Weights of a small self-supervised image encoder.
Training: adamw at rate 0.00063, 6000 steps.
Data: 145000 training examples, 10.6 epochs.
Rows from block 4 of a small self-supervised image encoder, named by matrix and row number. Rows with one number belong to one neuron. Each number is 128 + 24 x the weight over its row's rms, rounded and kept within 0 to 255. All counts start at 0. Numbers have three digits each. After the name is the row's rms in percent of the matrix's.
Before each neuron's rows are labels from the 100 images, of 14848, where the neuron reaches its highest value: "colour at peak" is the nearest of a few named colours to the mean colour under the peak. Only what is clearly more common there than usual is listed. The data: Sentinel-2 satellite tiles (TerraMesh). In brackets: how many of the 100, against the usual share in percent.
# fc1: MLP up (model.blocks.4.mlp.fc1.weight, 576x192), inputs 128-191
# fc2: MLP down (model.blocks.4.mlp.fc2.weight, 192x576, transposed), outputs 128-191

colour at peak: brown (68 vs 39.4)
fc1.188 092:108110134178150126120169091126114141131140134105117107132139125140118129111139098162163128133097129137134188123127147138140134137103150120090097130135146141142096145093139089105132117140084141
fc2.188 061:128147153127138144114112101136094105142120161137149156103090150180140130112132098130169199142099184186080107118157113128101146101127116128171119126111119133117149126100150151124122086136060157

colour at peak: black (38 vs 15.7)
fc1.566 081:091165132132105110128166144121111144156149116104146169142100156129146095161106103141151147168152112134109162116138117153123158083128133104153169110153162162140165138120101096099103141099136150
fc2.566 055:129136128124121161146152092121126106138099145138123141166118145120129141124151120112169171105149158167087115096137148130101165106105094158163111118079102132115159140108174147145114132138038141

colour at peak: grey (63 vs 27.9)
fc1.543 092:164110107144139155123063108095099156109123153132135124145162162110176141172151093143147147124119074153102141113095171118140137111141128119136143112129089145139147139098138107113109149136097127
fc2.543 051:113147136104135129140157149140139056100086149138113149167096152150104162133167138095123146137163164138104129113133166142127143118137083147179137123131135126128100160093140149122109097149047121

colour at peak: black (60 vs 15.7)
fc1.88 094:148154116184144142156146107116130134143145087104084144140149103145122103117160141143149143108151092114118111147107154116136149118113144160146105130127146098174150137127131130099150132111112153
fc2.88 102:163126145142163165129106119159115137128105153100147161135141138130167134137141092114124142148142131143078117145105127149111178086116114149168142145145112151153138129100112200139131115153087148

colour at peak: white (60 vs 3.5); pink (27 vs 8.7)
fc1.334 145:111164101120115123154132135130148118106155113145126117069087114097154139141115146157135088119145146100109137101136131137109147115123120135087125123139154132146096142126117111121149163159100120
fc2.334 177:092101118119118127078154147154138118129127112149159167183173105100156127133127099166156120123111078154131083095154110148130108141166127115145118169133167138117081119120150138117146111114165137

colour at peak: white (67 vs 3.5); pink (26 vs 8.7)
fc1.249 119:102155130135109097128115114100167119139167089130145113101152136154140094144132115122141114128147113124133198129160152132129133149108151147087157137166119112153078132101148090120098100160082083
fc2.249 125:143145181104143106122142125170103116115101168139172162103121148158161120127152106129157176126134114162116144090139124138150133103138089140168100148150127104108131118092159148142131115143105160

colour at peak: brown (73 vs 39.4)
fc1.405 114:120129151137129125129156097094110133164148135106139136168109168146101116135126094162166107140121149148114183155103121162140160116130139143108136126115157097129130136122116098130096126137108161
fc2.405 140:137127142134111153112050120172108165137064131123097143094127159151148138091163105139159142095169120161147134113147083122070146112115125162140114141148089120158129103119163200138129130146150154

colour at peak: black (36 vs 15.7)
fc1.271 121:152153113137127167141123129130120177131135114125154158130135115107169094137128099148103097120130070118099112160117130161142139079134160129117138132114126154172113143095132139148147163130110131
fc2.271 150:149134134163119142173110124151147173132137105097123123155118109101135157146093145125123081127125132102089112134105130141089180108110103138125139145159123146151165155136104156148153156110074125

colour at peak: black (52 vs 15.7)
fc1.92 114:152116125158096094117146093102127158152136133122157106169138102098082068105140096145140107133123117118143091143099124130159152137085155156123106109098172150122168122134142143099107103094108123
fc2.92 145:080128146098121156105125169176141122118128143144121122131123139123112136122141113113130147093112127161146062095147128101132135164137102105164132150083152151117107143179169164110141120098164115

colour at peak: black (42 vs 15.7)
fc1.349 095:123117140167123182154148099094132132113123152083131150127103143154128161126117142164148121143154161116087170121091098129152137146146120129107133105149147094156150144080111125098104075123075140
fc2.349 070:150124099123088118141106099131108099118089117137125139133113123140141136105177139151167159108128162149127146081173117130130086127134145159134092101081106135129117120083176149158089123115107137

colour at peak: black (53 vs 15.7)
fc1.13 109:180147094153129147141123118102143125148103109094124122094111121169159127094138133122145144124137121088091125162104105130141108105107138145104116084148149105157159136098139105129113120143088132
fc2.13 121:166141129145144120128136112190114125134096134109113141132151141126156144117163124128135127135152108130101139139104120131071149098093127175140131143126134112162176123117130195140147150125096145

colour at peak: black (45 vs 15.7)
fc1.359 088:127109112138113165158134142080098162140114091125156162124116158143118097103138111130158103103116140084111197124137115124170118093098138119124119152145137107122107128115077092101132118108129137
fc2.359 059:133086122131113132161144094159102046119097110135110114170152132150128168101210110141156154130120149155117137107151135112080125130131116128129088114101150107120166120099158140141099110103091132

colour at peak: white (35 vs 3.5); pink (29 vs 8.7)
fc1.42 160:124132116128120088130126146118147142138118115137110139056135099097153100135117092152142117131144135141132135114125126123167100147138122169113109140178138092111099124077142120128133115182142125
fc2.42 203:133124118112124112124129155182152069109130105146100096158162132130118167132210172121097108119173121099195139111139143116099114149137132182135144184147164118115117138133122154119150142150161108

colour at peak: black (40 vs 15.7)
fc1.445 126:156129104140131123127137117139132164133150112115121155084186115095166122127142080153098103097114093120120125160102093150107115089115155135131152170082093152138124132150095127125133173129118134
fc2.445 179:115177145145105094120145125080134098140125134119136127158111127174097113136117122143146120127100144135134141140130111114192112167137128148133119070103165127138151133117131094039112116103148136

colour at peak: white (25 vs 3.5); pink (25 vs 8.7)
fc1.94 130:115128138143114159186116109087142166108099107133127102150148157123102102105138138118109151138124146119093159123129161098153126135101112152121113100147158141111136171091134129134078075137097108
fc2.94 143:178127154152118118150114098102123151129099115116221101128113110129160098094140126116133114114125142103104169130121140099172095082104176169086111101168130121134139142098108133148105116180071135

colour at peak: white (52 vs 3.5)
fc1.394 098:130162144124100147176117139091169113126123097127144119134095129172117151100125174116126117131149138101126130110153127120153117150084093125095117125126165126134160167129142111124156148109132139
fc2.394 108:136099127127167142095106116130094111140089161110132176118142124109176125131159112123142141142172126152148154147096105156113147094134111165167136161145133133147101092069120183140140115171128160

colour at peak: brown (67 vs 39.4)
fc1.9 100:162143178178122172131146122127143124141105116127165127117140147187156131137091112140139172129082096094124178124137112132128137088098105107115141101128154091126142133125130121139083081135125122
fc2.9 069:128086115118134126112102138157122104129089136140138129163137136132165175118201168144137143108162133154152172120136109116077127126157127153138118159157116095130080109076168179131125118158135119

colour at peak: black (43 vs 15.7)
fc1.335 098:148167131137137107149091154074144127128128131126126147118170102111117130131161120104115129134148103100097123133105115148146142137124139165102161144119104154179098150149136121126155142159083150
fc2.335 087:110123133146149166133122117151105117126109149100145157152129165097159139158138111107133150146109111136073107147102141138136155095118118119157125173146130122137124144105122144153118083156064150

colour at peak: white (39 vs 3.5); pink (29 vs 8.7)
fc1.169 145:083166131155126117136150104085146136157157148116132129152108141165097092122093135140141116107133162120127152109123128124142131133119132131085117089105195155155137106132139093098126090110097144
fc2.169 178:119116159137138158089062113157107187144059151101107147081118141117131134090144123124135135099175131154168118149110083124080125124116127142128131141158110138162094092140133191128137105148165152

colour at peak: white (30 vs 3.5); pink (26 vs 8.7)
fc1.556 116:139161124126129150182118136092136163111139139127140116118160137177147117146147094111112112110166123080119208123140148112167131092106129121112136117189123147161131123100117127099099119135079132
fc2.556 120:169167147124156129107125126165119146124087163110153143125097133109167100114144106098127156103139135140110116136103128108142138094106117172159131160154150160134146123109136194124154125159114146

colour at peak: white (59 vs 3.5); pink (34 vs 8.7)
fc1.451 137:106145104141091107122097125106147144111135088118132146066114084118126121131094122137149092120137108115107139124157137121150129150129128133095123126113149128122109132135156093126170183135110097
fc2.451 170:101108141109124122087160150162135130128108131147151154188171109104146118143145097149153136123109083155136082096162121137136114163164121111166123169130167134117091129122156144105141099096166136

colour at peak: black (43 vs 15.7)
fc1.519 128:122140117137129150159090133133136153158121101105146114102143095095136151094109116151102095114143110128086126152093126153121145130091134144074159118127163145154130144132104145143155142155079125
fc2.519 149:145112130146114163141137144141156139119136106135134137171130135114170136160096122157143087165111129113083139120140137173091163112146123150117136123157143113129133150094100133164148119126079117

colour at peak: black (34 vs 15.7)
fc1.403 100:119112144140092163179084133072105163121119152101150154099147161152144100116151133147137134148147143122074174152142149154114157149089129146129141108121163146128113115083119137143093107147063161
fc2.403 088:149141125137093106137103095101107124149101115122138122115121117132141127097190123134168158121128170146136156105133109109117084114113147162126110096110069104140145125104167184133108141147097168

colour at peak: black (39 vs 15.7)
fc1.10 081:117125182118099137148159089104151150101120140141149159172143117167103131106101115112126137149160115126078144149129102107112130101130133131128113127129126074112104126104131116166124156126135160
fc2.10 049:134108138116115116150158104166118054122075117134136141128131130160147138098211097128137169115133149143125132086154148122103113126125130162162120118117119118114115114091163164166087114141062134

colour at peak: black (52 vs 15.7)
fc1.135 074:135147123147139153150161135082129120134155152097108104141140097134161146114129156130138110135146095138132132140153125133138125155128165140150128127119105153116110115108151146135156123160137122
fc2.135 053:138127113114093132159146088127108115113107128131109144145132132118154139103180128136176183109147162150088142089144141118097142117118102169145086121067135155116125126083168162158103119137042124

colour at peak: black (37 vs 15.7)
fc1.204 163:138137138175119159123138118085115127155126155088168124125103159146121112105091109146132142141114146113059147167127128154129119086120142128118119109115116096169150133096114093139099096124084153
fc2.204 206:157134133159121129159112105116120143132114132113116112099121158159141103108144115130147140142135152116102184148116124131138144094084141182092112064134100089150173150098104127166094106142093132

colour at peak: pink (32 vs 8.7)
fc1.260 112:112145137150111153144114074092115169142094100092094117145152149111119157134114155117138109137154127112093147109099152117121116110115115105086089134186171153155129170098166140136107121155105121
fc2.260 120:140156143128167131099110132152113142127111177094148160077118111089146113134123101096132145129161119145106124140085130133148153109114105155156132167146115123142120109123116180139158126172114152

colour at peak: black (35 vs 15.7)
fc1.58 132:147102114154147139126131127139111153125140108112113129077179097103139097128144107122128085118097102117140089132109112145111101113118129097106168166079091132147140107119094136129147165136148145
fc2.58 177:116176149149111088127145118074126103139121133116145126162113122173102103131117116142151127122097153143128146138124112112195110159133130147133119061097162127138146122109130093049109121106144139

colour at peak: grey (59 vs 27.9)
fc1.155 110:133147134123132121136104160072148111097138151150128179156143176120167115155117106113161146155163120116077133113131149181172150083125133147125142138130120103100109113106102101145124144167098117
fc2.155 095:125132144124170115136150144166134088116093160118153109154149126144120157158161152085083138152156135107136120149105159134110132138110103132164153156127153130115129124134109140134118114126112130

colour at peak: black (52 vs 15.7)
fc1.191 112:130131141163168128135117123135141142157104116096131134118119148120159081151119108109118125115161104101119114152128097123101160070118137166126130127158107146167121109076116165125119131179097131
fc2.191 112:128128117131149167111130141167131112114113138134141181139118164140143159162123133119126119151153097128109113129117135182131163102164093124182154173163146170129115129118114163118171116154102124

colour at peak: grey (57 vs 27.9)
fc1.18 077:118126154147123119136145121133118123129131092125145170115137123147163141165113131096153144135156131128133126109157135162154158090170080167165160152176122130129128124093122159105152103168103110
fc2.18 051:124136160135136121147155086122124118120091145119148139150138141165135115103169108110160171127132171133101184105135139125125154090123092209153111090100098105120119135080152124149068102143044144

colour at peak: white (58 vs 3.5); pink (31 vs 8.7)
fc1.455 136:123145093141115145147082138101136117124125109111099108087090131113143147153102136130148092098136136080128144112140130112104126142120124133094132133122156107122113146112123110116143150160081133
fc2.455 170:084108118136115121079154149140137107140132105139166151179182105121162134131122097167158113113100070148125101097151101138130113153166132111145112161135173122134077116118145112106147120104155138

colour at peak: pink (26 vs 8.7)
fc1.232 107:165124144124133146198130104090157124133112131103122100130138156107143110119147151127138143127165109087095147121108142126144152100111122146088131122182154145157137126081115137133117129158088138
fc2.232 127:154136133138146118094142105122086132145095156104155171148154121125175087117148083127164154131106119163092151151098111133125143100120118164149114131127165151139138095080126165133131111139116163

colour at peak: black (57 vs 15.7)
fc1.471 079:115120159122134117135172160100123088089130138153114100126136148115120078159138146147133155133096143111110130147115133132171120123093139135147165087116148155144101161067095113076148122123115101
fc2.471 058:123104143117115154146146102124116086123092141138128135119116146145140134125147118135148168130143159137093155103154133144126150110120116132132100106102133106123120134084167136186085100137056146

colour at peak: pink (36 vs 8.7); white (34 vs 3.5)
fc1.25 143:087144125159113125107169124058156133161153144144148102163131153151094114110107128157142140119090149138107134132116121124149123157111156131080119085109182160128151110157157120091153124080128142
fc2.25 188:094120144129142157090081140186128172133098138111114119100119137126117156108136120118119122094166111141186095135119107111069128142118117126133141172154122125151083105166129183126154119128183128

colour at peak: brown (76 vs 39.4)
fc1.141 126:105113103182137150151156133106127115150122146117154154124140122179136082131083111160151104154128110126111182156128102168154111111106129120134128090112152100174101118073109104155101126130106132
fc2.141 150:147137143152101132133085116156109142125083131127110143111139146153138149102169106153168152109139118160122158105152091126088147107114116177134104102130101100156151116108166155157121140117122144

colour at peak: white (31 vs 3.5)
fc1.477 113:161116144125098137178143104116167120124111102159137107144164150104140093144112099125111112148127137119075137121159150127147167105106129134136129102106155159122160154128149104118120107141053081
fc2.477 111:139160118155139126167136122123158097101144122121142102116086181152130127141117145108112128156132151076089171136119173128189147125105107126145152079153097099123145167118088111133095099156060116

colour at peak: black (39 vs 15.7)
fc1.486 077:110135134139155149164150117092148137135130171096173119110124115171121117104153133140121162166122151107134106116097162127110159101152106147158110138176142148153124132157153164126129103158110118
fc2.486 047:116122153134106119147131085128115068123071145135128133136112132138136153091174132132159176102182189150139149111141153123113137127126122142149101102115125117126128125086157148155092094149055138

colour at peak: white (36 vs 3.5); pink (31 vs 8.7)
fc1.457 122:083133153155095155123135111070133111156120113124164121125099128210132073110072105121131136134103133136125159131146155111197137156109117118122144077118148094150127118135143101097145119142089109
fc2.457 145:134109157149147137087073117165104170146077134106108131119119152145126156089170131127126130111157141152167122165117074125064125114118149156116137144170122134169111085140119195125139100145159147

colour at peak: black (52 vs 15.7)
fc1.214 108:135175105153150132161126150113127130163149103090125147125152146124137131107105117128109130137141124088135138163132151102107127097094100116104161137176164123118129114111119144102139140135104155
fc2.214 114:167123156144159150126149107177109132142100158101155157139110131141148145133139119092119139129140143143100126158088127138110158080119112135145127155157121161142137105119115192161149107152082161

colour at peak: white (60 vs 3.5); pink (29 vs 8.7)
fc1.317 132:104176113136114120142099159098163137107144086157100140081111110114139149134108124144138107093158138107115107134150139137135105130130142114102121141143150106117108154140130122153168164152096110
fc2.317 170:085107118134114118089154150143145103132132105139162152188167116119155135134128095167155121124095084152124091094153107138140113160162135111143112146126165128125090125115148115106134115101151132

colour at peak: brown (73 vs 39.4)
fc1.529 124:165140119149130118125162120112093142161116111114163145124110112154150101106144073139163109114114149110101152134115118128125093089133132121141135084105108080165112103050110091117132100148087161
fc2.529 141:126136135135110113134099131174115105110102134133107153107105150162136166115127120158171138127144121145110160105152100139084159118118110183140104104135131076141155133103157132157122142125103137

colour at peak: black (52 vs 15.7)
fc1.565 078:112168153139097165140140117118121161096149092107087135134172156131144132132102135160123086142140136143144177145097118117172121119085088160145159101149172106165110131137109089112135148158131156
fc2.565 049:097122105110109144144140108153111053119088138122122142173155140143130133107182109127158166117151147148109143114154129131112155137125120130153115101088138116130094119072159150155084093111082142

colour at peak: black (49 vs 15.7)
fc1.12 084:115135150177139143147150103086133113144157095118123109153154161098157115104102112142126105153146088142116105154119098159127129102130093098091105095182099152173140116145087137115135099166092152
fc2.12 054:141107116132100120137139093138093088127077125125123164146138123154146147111168125147173167114158162148099150094141138131112144107120108172163084132089123132123108134070162166158093112160059132

colour at peak: brown (64 vs 39.4)
fc1.562 108:100140134162162135108134142113118126161100130112159112155114149176163090131137083147152149146118134144101220126095107148147169107132131158110119085137152092137117144116109093118101132142109113
fc2.562 101:145123139116098156139131115189117139119070124142101125142140141138117154105179113136133151090161114139139105088154121113079151134107091143151102142112117142127138139118166179145112143122131133

colour at peak: white (58 vs 3.5); pink (29 vs 8.7)
fc1.233 138:087143111110099109158101147112161100124112095110093155083126117115126122124103146128130099110147155085114137117145113132132145121113120124127136121137180113128104135129132107148144164149083126
fc2.233 169:119099098124116131089151153148145122128135090151150165187178105098175140136128107171157099126110066143115097092158115152116118131169124115135122177148170134121083131112139135118152115113143125

colour at peak: brown (69 vs 39.4)
fc1.227 118:137141142173109157124106116067119118132124156113147135139114156104128121116093152150142145125147113100117185131119104141129138089134133162137111104159163141169111147082128103133129130162120167
fc2.227 133:147137132121112165095101143165110127124133123145134160187155127094143159139145129151149133117115120164138081097163113140097130115155128147146136185089143142120138125118161154113145129125156143

colour at peak: black (42 vs 15.7)
fc1.476 098:146106123132129159148114103059146114163155109140154171132122113178163113108085108111151135153110144132116181122124097136107161138127148126145131139146130125128136118114100117142139117152084117
fc2.476 080:131143093123111087173144123155127102129084103136129130135148099131152141106182130159143151110113123142104162083161139115127119123111118156145094121104132093124146146095163154147121181130074138

colour at peak: white (65 vs 3.5); pink (29 vs 8.7)
fc1.238 136:108127105110119104142094157081160145141121120135118145060101111120130115121101142145145092118120110109118133121132128121121138144154155118084145150129124138137090122114152096113139161153117099
fc2.238 171:096108141110124128091147155155140114120114129154144154182156119101138130143139109143150130132107090149129085088161120134141123167164118099164125164128169140114096130131153145104141098101161129

colour at peak: black (46 vs 15.7)
fc1.342 116:138150098167113146162118119098130136134111117117106145145161105110140155100135117161129094088153104115133125165126131131123099126111154159136104127115133140130112145153113112150146132137083161
fc2.342 137:171144127158139160151111120162136161133112137102149166134137134115154118156111116119137121144128126121081116130099142149110180086116098130151129152141088175141156151111122176148148135127071140

colour at peak: white (45 vs 3.5); pink (32 vs 8.7)
fc1.551 141:126106112113099179129087153112146157136141113151133169142115155132130156148081128142146100128140098115123128104141117161136150109144143110114113100146128112129121149134115126131129131118139103
fc2.551 174:147135120121097078155158129137147082126137096158113100139158113117102144115173157146136120114119133110130126088165135094114098150119154145113116127087132129111157158134154130114121166099108123

colour at peak: black (34 vs 15.7)
fc1.143 077:102134090141148131111152117096126157148141140104143157115137112088158128116145123139167101143166116145130119137094119123177143110158156154089155098133146134149144155158125123154160101111119125
fc2.143 046:101114132100106141130164105136113094113076144142133134159130133144133154088176112116166152100142160154115162109137147141098150121111090153145101111093132128129114117082177137154111097139082132

colour at peak: brown (66 vs 39.4)
fc1.252 084:127133139124106178171104148107152132149138140108161138128124139152110150113105107128122144102151088137124116144152124174115125084106138103132118120176082121176158137143137086138106151105109154
fc2.252 054:100160118117115106133135109107122097125075139136132126156142137137124130108180104136170178105150145141115135090143130114126117127116118192167093128090127128108120118093168154077131117126057153

colour at peak: white (36 vs 3.5); pink (25 vs 8.7)
fc1.485 119:144131146149116174172102141106143117135141093152115114143138145127139109136123119123134144134125125117093154109157139165138150129163097132118097102111140146107171182124109141142116115111081103
fc2.485 132:130161121159103133180121127117159106114156114129122106101106163181102132132114129130131131146114141097084161115137155113145153139105109121117146087104086084138156176147106084132103135081061112

colour at peak: black (50 vs 15.7)
fc1.154 113:161147108153137137158136140094121153138148086103146114125159116114118113115115082157133113149119113113083151154086135148121157140116129133112158134100122150148143142117081136111118125142059149
fc2.154 120:159126099165099147165128117161136130125121106125116136143133123114152145139105125150159113155127126122093156102139136143105164101122112143123106086141092107139174164102123137162134156111071127

colour at peak: black (48 vs 15.7)
fc1.117 129:142147116177113160157125108112136128136118138122135135082104166197137091115095087126133121114147141091074164126126135155094119138086131103117136093137105086139160109101096114137133135121062116
fc2.117 138:159142120148116106140094112123110145138102130121135146087117108156154121101151101148158148120149145157124189115130096132127117099113148190122104073127091065159161126093147154162113150154105149

colour at peak: black (48 vs 15.7)
fc1.421 105:138170106164122169178115130095129172165119111127088143105145125142151132093091139132148121090129116129118136118085138156107149105122129106148129147110146151142098137126129140115129148111093108
fc2.421 115:148116150144148138121134107134098127134085154101172157160128147108163120143124119119147160143116132155086115144101123146156140105124120121159111151164145146142119111087117183149107084162093161

colour at peak: brown (68 vs 39.4)
fc1.14 127:134124111180112144119163099083126149159134146098139136144113104193149107098129104157138110127108113140089154145095104170149140145118118115101127076147157101176133128114111113107105107159092125
fc2.14 162:155143145143108148126068113165108159134065133119103139108126156158130149096166120136158148091166117151135136113144094113069151111103110158143110132149091127160145113123163188140133136118132144

colour at peak: brown (71 vs 39.4)
fc1.115 084:136156161177129146162137146096098120132135136126113143155114165127157109116106146092143127170153084105107153150122109099170154095155145110145147141132151102112140114110105084108146159179098159
fc2.115 058:097138124116116117131130105121097082109102151120137136164152111106132127120158099128171174113135160162105109088151142126135129140117101148180099123055146133135124129067177141122105131119092141

colour at peak: white (26 vs 3.5); pink (26 vs 8.7)
fc1.136 116:110118116142118146151096128094167136105140129096106112088119131125116122144133158143110106113152143120133176159100156108129105142104152135080118121182149128114082150094117129133123144190079120
fc2.136 115:151162146116125118101122112144108126132089163122180170134119103139171100117125096130162167103129116160109133111125122119140120106129115185150098141149170121125123100085153156135137136157116166