Rows from block 6 of a small self-supervised image encoder, named by matrix and row number. Rows with one number belong to one neuron. Each number is 500 + 40 x the weight over its row's rms, rounded and kept within 0 to 999. All counts start at 0. Numbers have three digits each.
After each neuron's rows are labels from the 100 images, of 14848, where the neuron reaches its highest value: "responds to" is what is common among them; "colour at peak" is the nearest of a few named colours to the mean colour under the peak. Only what is clearly more common there than usual is listed. The data: Sentinel-2 satellite tiles (TerraMesh). In brackets: how many of the 100.
# fc1: MLP up (model.blocks.6.mlp.fc1.weight, 576x192), inputs 144-191
# fc2: MLP down (model.blocks.6.mlp.fc2.weight, 192x576, transposed), outputs 144-191

fc1.384:442512479550499475518516484544480538472453478490427513510448499479507503458479438500524507483477539498366518549504508497522514542520536474468464
fc2.384:514479528469510579444492517466491496466458519435486468473478541474504499549516561498505481469563430412580521525535519528439426376528507432484487
responds to: flooded vegetation (31)
colour at peak: black (35)

fc1.230:446534519490555553516475495467479531490465545497573425476593559443490533524541450503498561502489448551513438515543500409506511518458517542410492
fc2.230:542527529527455460566497467522501569544453485455517507519524477512456536472477466518555493415481576537533501567410484460491479525496506538547504
responds to: main land cover: water (31)
colour at peak: black (39)

fc1.573:462509508547593468519516527534472465516504552526454470440581569462523491591568433515496554541534535577497469520546572454448504514432486568505508
fc2.573:505540414522546603529543468555468489528574475532537544560545503461523497500522474461445535556485458526521460502479481460528511576450483568542556
responds to: main land cover: trees (50); main land cover: water (29)
colour at peak: black (45)

fc1.554:540581419471461436535451469441493488480466497487533482475454500493536484522546430538505447541459461510455524555470468500532443525457539570442492
fc2.554:494494498586506583504503520563489467475493466517506477620525516447525460534496563452440530528541484500555406522463511491490474492533534554585485
responds to: main land cover: snow or ice (35)
colour at peak: grey (64)

fc1.475:465472411510549545470525500492486458451480505595410473519528550511501459434588499419440421547500574568438515527478513496460475538530492488480503
fc2.475:487441553503490438519534465537570526473466475516563483570518503494478487487420502492575601446482509540454422536440484505476500549452502544509496
responds to: main land cover: crops (41)
colour at peak: brown (65)

fc1.205:531466464449581559495492528505513493451505584485568409486484566459571511573511518464470465541499490507445539486524502474454488522471444538487525
fc2.205:479487505561529542447472530548491413469554500543457491498507480502559465561537521486416534577507525505502527457563540525532527454472499477475500
responds to: water (92); main land cover: water (92)
colour at peak: black (83)

fc1.421:445540453522566488486545580515427469553465503517501531437505489543457488566529530467517449574454496494483464553469539451496456460528474540500536
fc2.421:485515479517559590467534536574493470497522516486549488586529508492566492556519519480418491584507438531468484515526539499512528535501485520541494
responds to: main land cover: snow or ice (35)
colour at peak: grey (58)

fc1.32:501523512547469572548455486438432549515482577523404485477516455491475542472517441509499525455541493556395527517475547410532497468470448468482490
fc2.32:504574569557506593484482570527425491492485568434541511494463497493529567490571511514420460550557471431601503472536529510481475481513480445496508
responds to: bare ground (50); main land cover: rangeland (43)
colour at peak: pink (47)

fc1.312:516510525543507548487495595489426494556563555488429495472523457499572533482583480528451486556509528470498613418490522509509520520512442512500429
fc2.312:508480515481540549456475537431475466466491521427521466430503525453541514513579512447439443517540438451496510481576544553464434464519533420437486
responds to: main land cover: rangeland (46)
colour at peak: pink (38); orange (26)

fc1.278:517464474563548508492457464546472430504513463493506515468568558447479446507493466449482496446501504514539549524503452449474545482452487528434524
fc2.278:484501452445525543480534480425510546540460479506461474440517508481471506482519515473494471459494474541476436557492521539496423490529567502441485
responds to: water (68); clouds (39); main land cover: water (28)
colour at peak: black (59)

fc1.132:453514504562482490528510463547490514458448486507428486476459522477511499480500475473526559520541543423443540500536561480483555477532570443477511
fc2.132:540493541436482529475484513444480520482443520407550492489448532493480512524491554515536430467555438421568545522513502545444451415563479459498495
responds to: water (75); main land cover: water (38); flooded vegetation (26)
colour at peak: black (39)

fc1.73:440483502514503477514513478487493512490434485540479483463454525479510492478474493473488576491510566457475568512474484523455546556533540507459495
fc2.73:520528488438502569453469553437448505488446530431481478464451507503524532534563541518483452516577459455527563491523537546461432385537492439485473
responds to: water (77); main land cover: water (42); flooded vegetation (33)
colour at peak: black (40)

fc1.415:470541493491523478554528488459494546433536512547429477435473447535523561478587497535515449498528532548548465519479531454478533526551462561492460
fc2.415:500535563492556547483552528544482481476498533454584566614458513449498536466534516496464480562539485502487509504478481538495541539519446486616537
responds to: main land cover: water (30)
colour at peak: grey (57)

fc1.371:515489442555493473567518560495523444542524540551447520433559452545486514524532481495508519484519556496473506461545538442519460557536484574517439
fc2.371:539532555508512512496531453543461471486545479479526558620441518439470488475491509449473452549511496483535531530505458565504483503521506476587539
responds to: main land cover: snow or ice (33)
colour at peak: grey (59)

fc1.568:475521417470543537446539515432500495477495509492500431497502545451537529499617526439419364501502507501511514510523506526483414474519502454498493
fc2.568:474459518508485452540540492558566546494458492535523481548536493519474501494410503525584633449492529542433420519426503475487510563462521557521472
responds to: water (73); main land cover: water (49); clouds (42)
colour at peak: black (45)

fc1.208:520598456593422472555380500485434496470485504512435496459522500534534516496505485514475569529544547489537517493464524495480542472516537557496465
fc2.208:577514571553487473509484484557472453462505501479505536540434565442474514492515482467495476550535513488567561540515444503467553462516470471549563
responds to: main land cover: water (41)
colour at peak: grey (67)

fc1.17:499531439556501471525422481457493441560532464517470466465577466489529479576547482465464523503517497510528474496534486431451488481486455533421491
fc2.17:561496523501537620479494454562505526530570467509475584568536459509487491555410473509536478514426491514464492504507488506559516504498500570576544
responds to: snow or ice (91); main land cover: snow or ice (90)
colour at peak: white (51); pink (30)

fc1.113:477506449463545550443552493460477504500486512556437494485535560461536511467575471463406428547511569574447465551540499488502484529533474457482515
fc2.113:488459548506479433531535484516576556457444492518507461554501529485482498461443501493584594435515528535470443539439485507450497527498529541514481
responds to: main land cover: trees (48)
colour at peak: black (45)

fc1.501:492490474550490520497495531486477549523501519540468513457596521561516548561605433558486489541515455483491429511506504454533472501461476487413514
fc2.501:508516498578424429596468498523473508457434508468418472526480544439493547520475482504515485484546593505549489560407500481411479481534551531542484
responds to: main land cover: water (40)
colour at peak: pink (40)

fc1.54:569575482558509519531495570445538486461559457546466486462531547518539497505483511431533536528460512573507503438569522492527509560549484517443462
fc2.54:472511437486529571476513525585534470480553518552562475514560448518545503565527501457444528562507440531418480486523567483542540525448543552464484
responds to: main land cover: trees (47)
colour at peak: black (50)

fc1.12:491531466514566458515444547527486513492467516482555506504594460509507464489517472542411510522467471539478482529471512470496495417453467581480484
fc2.12:423447480446473574446532477573534465447510483515573480593477488501569496504467517482469486504490465481477470499494549538489527576523492507533463
responds to: main land cover: trees (46); main land cover: water (30)
colour at peak: black (38)

fc1.88:546493398470504440529488522487488550578487560469470544444597503477529452569537484444453546550462506514474498462529476446506473532480469540501474
fc2.88:471469452468520581445529479595511477488564475511508512594487446499540444561492560455454528547519441530470459493532517549545517488515504477522510
responds to: snow or ice (46); main land cover: snow or ice (36)
colour at peak: pink (25)

fc1.263:476517561440514470518424473514511555524528505546493482474476530495558517586538510529544543539431559560518489480538528449498503541501452580497472
fc2.263:493500542592532509441519510625498501479526495534509533617529480485527506507493553458465552568550520463469494491490489501524572513491455494551530
responds to: main land cover: snow or ice (34)
colour at peak: grey (56)

fc1.306:530497444543545582485536485516505537498515555531481529430497487496536571508591468486472478476497435545486487502556546485492512484483547501473505
fc2.306:544509526427437526528501476463529551524462480438564497541521502483457490500424491491583436418484474503528503549443472471492448532501510522538513
responds to: water (65)
colour at peak: black (34)

fc1.98:537472515460533544464450478458473545570561488472535541460527540500485514613456468471558445480440392471460496496488484443514413536446455468469559
fc2.98:462511437539490452554517525498511477427437508552416435496486550452516526464554488499459507508584603548497461516432513512432533501560553557486451
responds to: water (70); clouds (48); main land cover: water (48)
colour at peak: grey (63)

fc1.435:474550457531508433496467491466454471502463559465515466522515582487548557594497514528476508485483506540540524478478543492522504565526483567447478
fc2.435:520480478486507562476535498617497469461534462528408513608471450467515463541455504469476452510505537493503487502505516551529530477556506556520527
responds to: built area (63); main land cover: trees (43)
colour at peak: black (40)

fc1.335:484546402444505510494499444451456492507532489497448523515536516475471489511530489457443477479519451545543466510444502509533443465548515526497525
fc2.335:534545517478493494490438549486457491497499544413563517500419494506513544540540483531511502543541486438494611467533501495494533437512457461568499
responds to: built area (79); crops (77)
colour at peak: brown (68)

fc1.199:518503444435563529498532496450472471485486552506483517508478552430498500504572495460471375465487552586502532578561525500484541533538458490486523
fc2.199:470459546554473494507502498490545531470430509489446438475521547460513504461504504476533570444527515506519517537487543499449440461523559489441457
responds to: main land cover: trees (42); clouds (36)
colour at peak: black (37)

fc1.349:538557458522566495491516482530419547484459545476528528535463540558534586502544444496527494472501484559524458471438491472534492447494539579549488
fc2.349:507478546477494568450548485581514498462510500506597513637489521446533473477483543472494563501528446466559465532499481546490462476507504461596495
responds to: main land cover: water (31)
colour at peak: grey (58)

fc1.527:476498490467514496462487500416564514541588571487535548382495475538556518590513456530516462461440475483479524496488492470527474518501487490487511
fc2.527:495511450572498496548469529523448494475452492483441471490473549440502508499558500467428506514573577473561471547477518501438486474538550515522455
responds to: main land cover: water (41)
colour at peak: pink (34)

fc1.26:492484449574488500580457534477479458488494518575434518449584511418498522449522456530399511544494537547550466563429500486487450452474491527461489
fc2.26:491496554448540567424464489542467495507540467467547533512589465487479467469444520463476498476476370506544411517548499529539459532513512439527513
responds to: main land cover: trees (52)
colour at peak: black (35)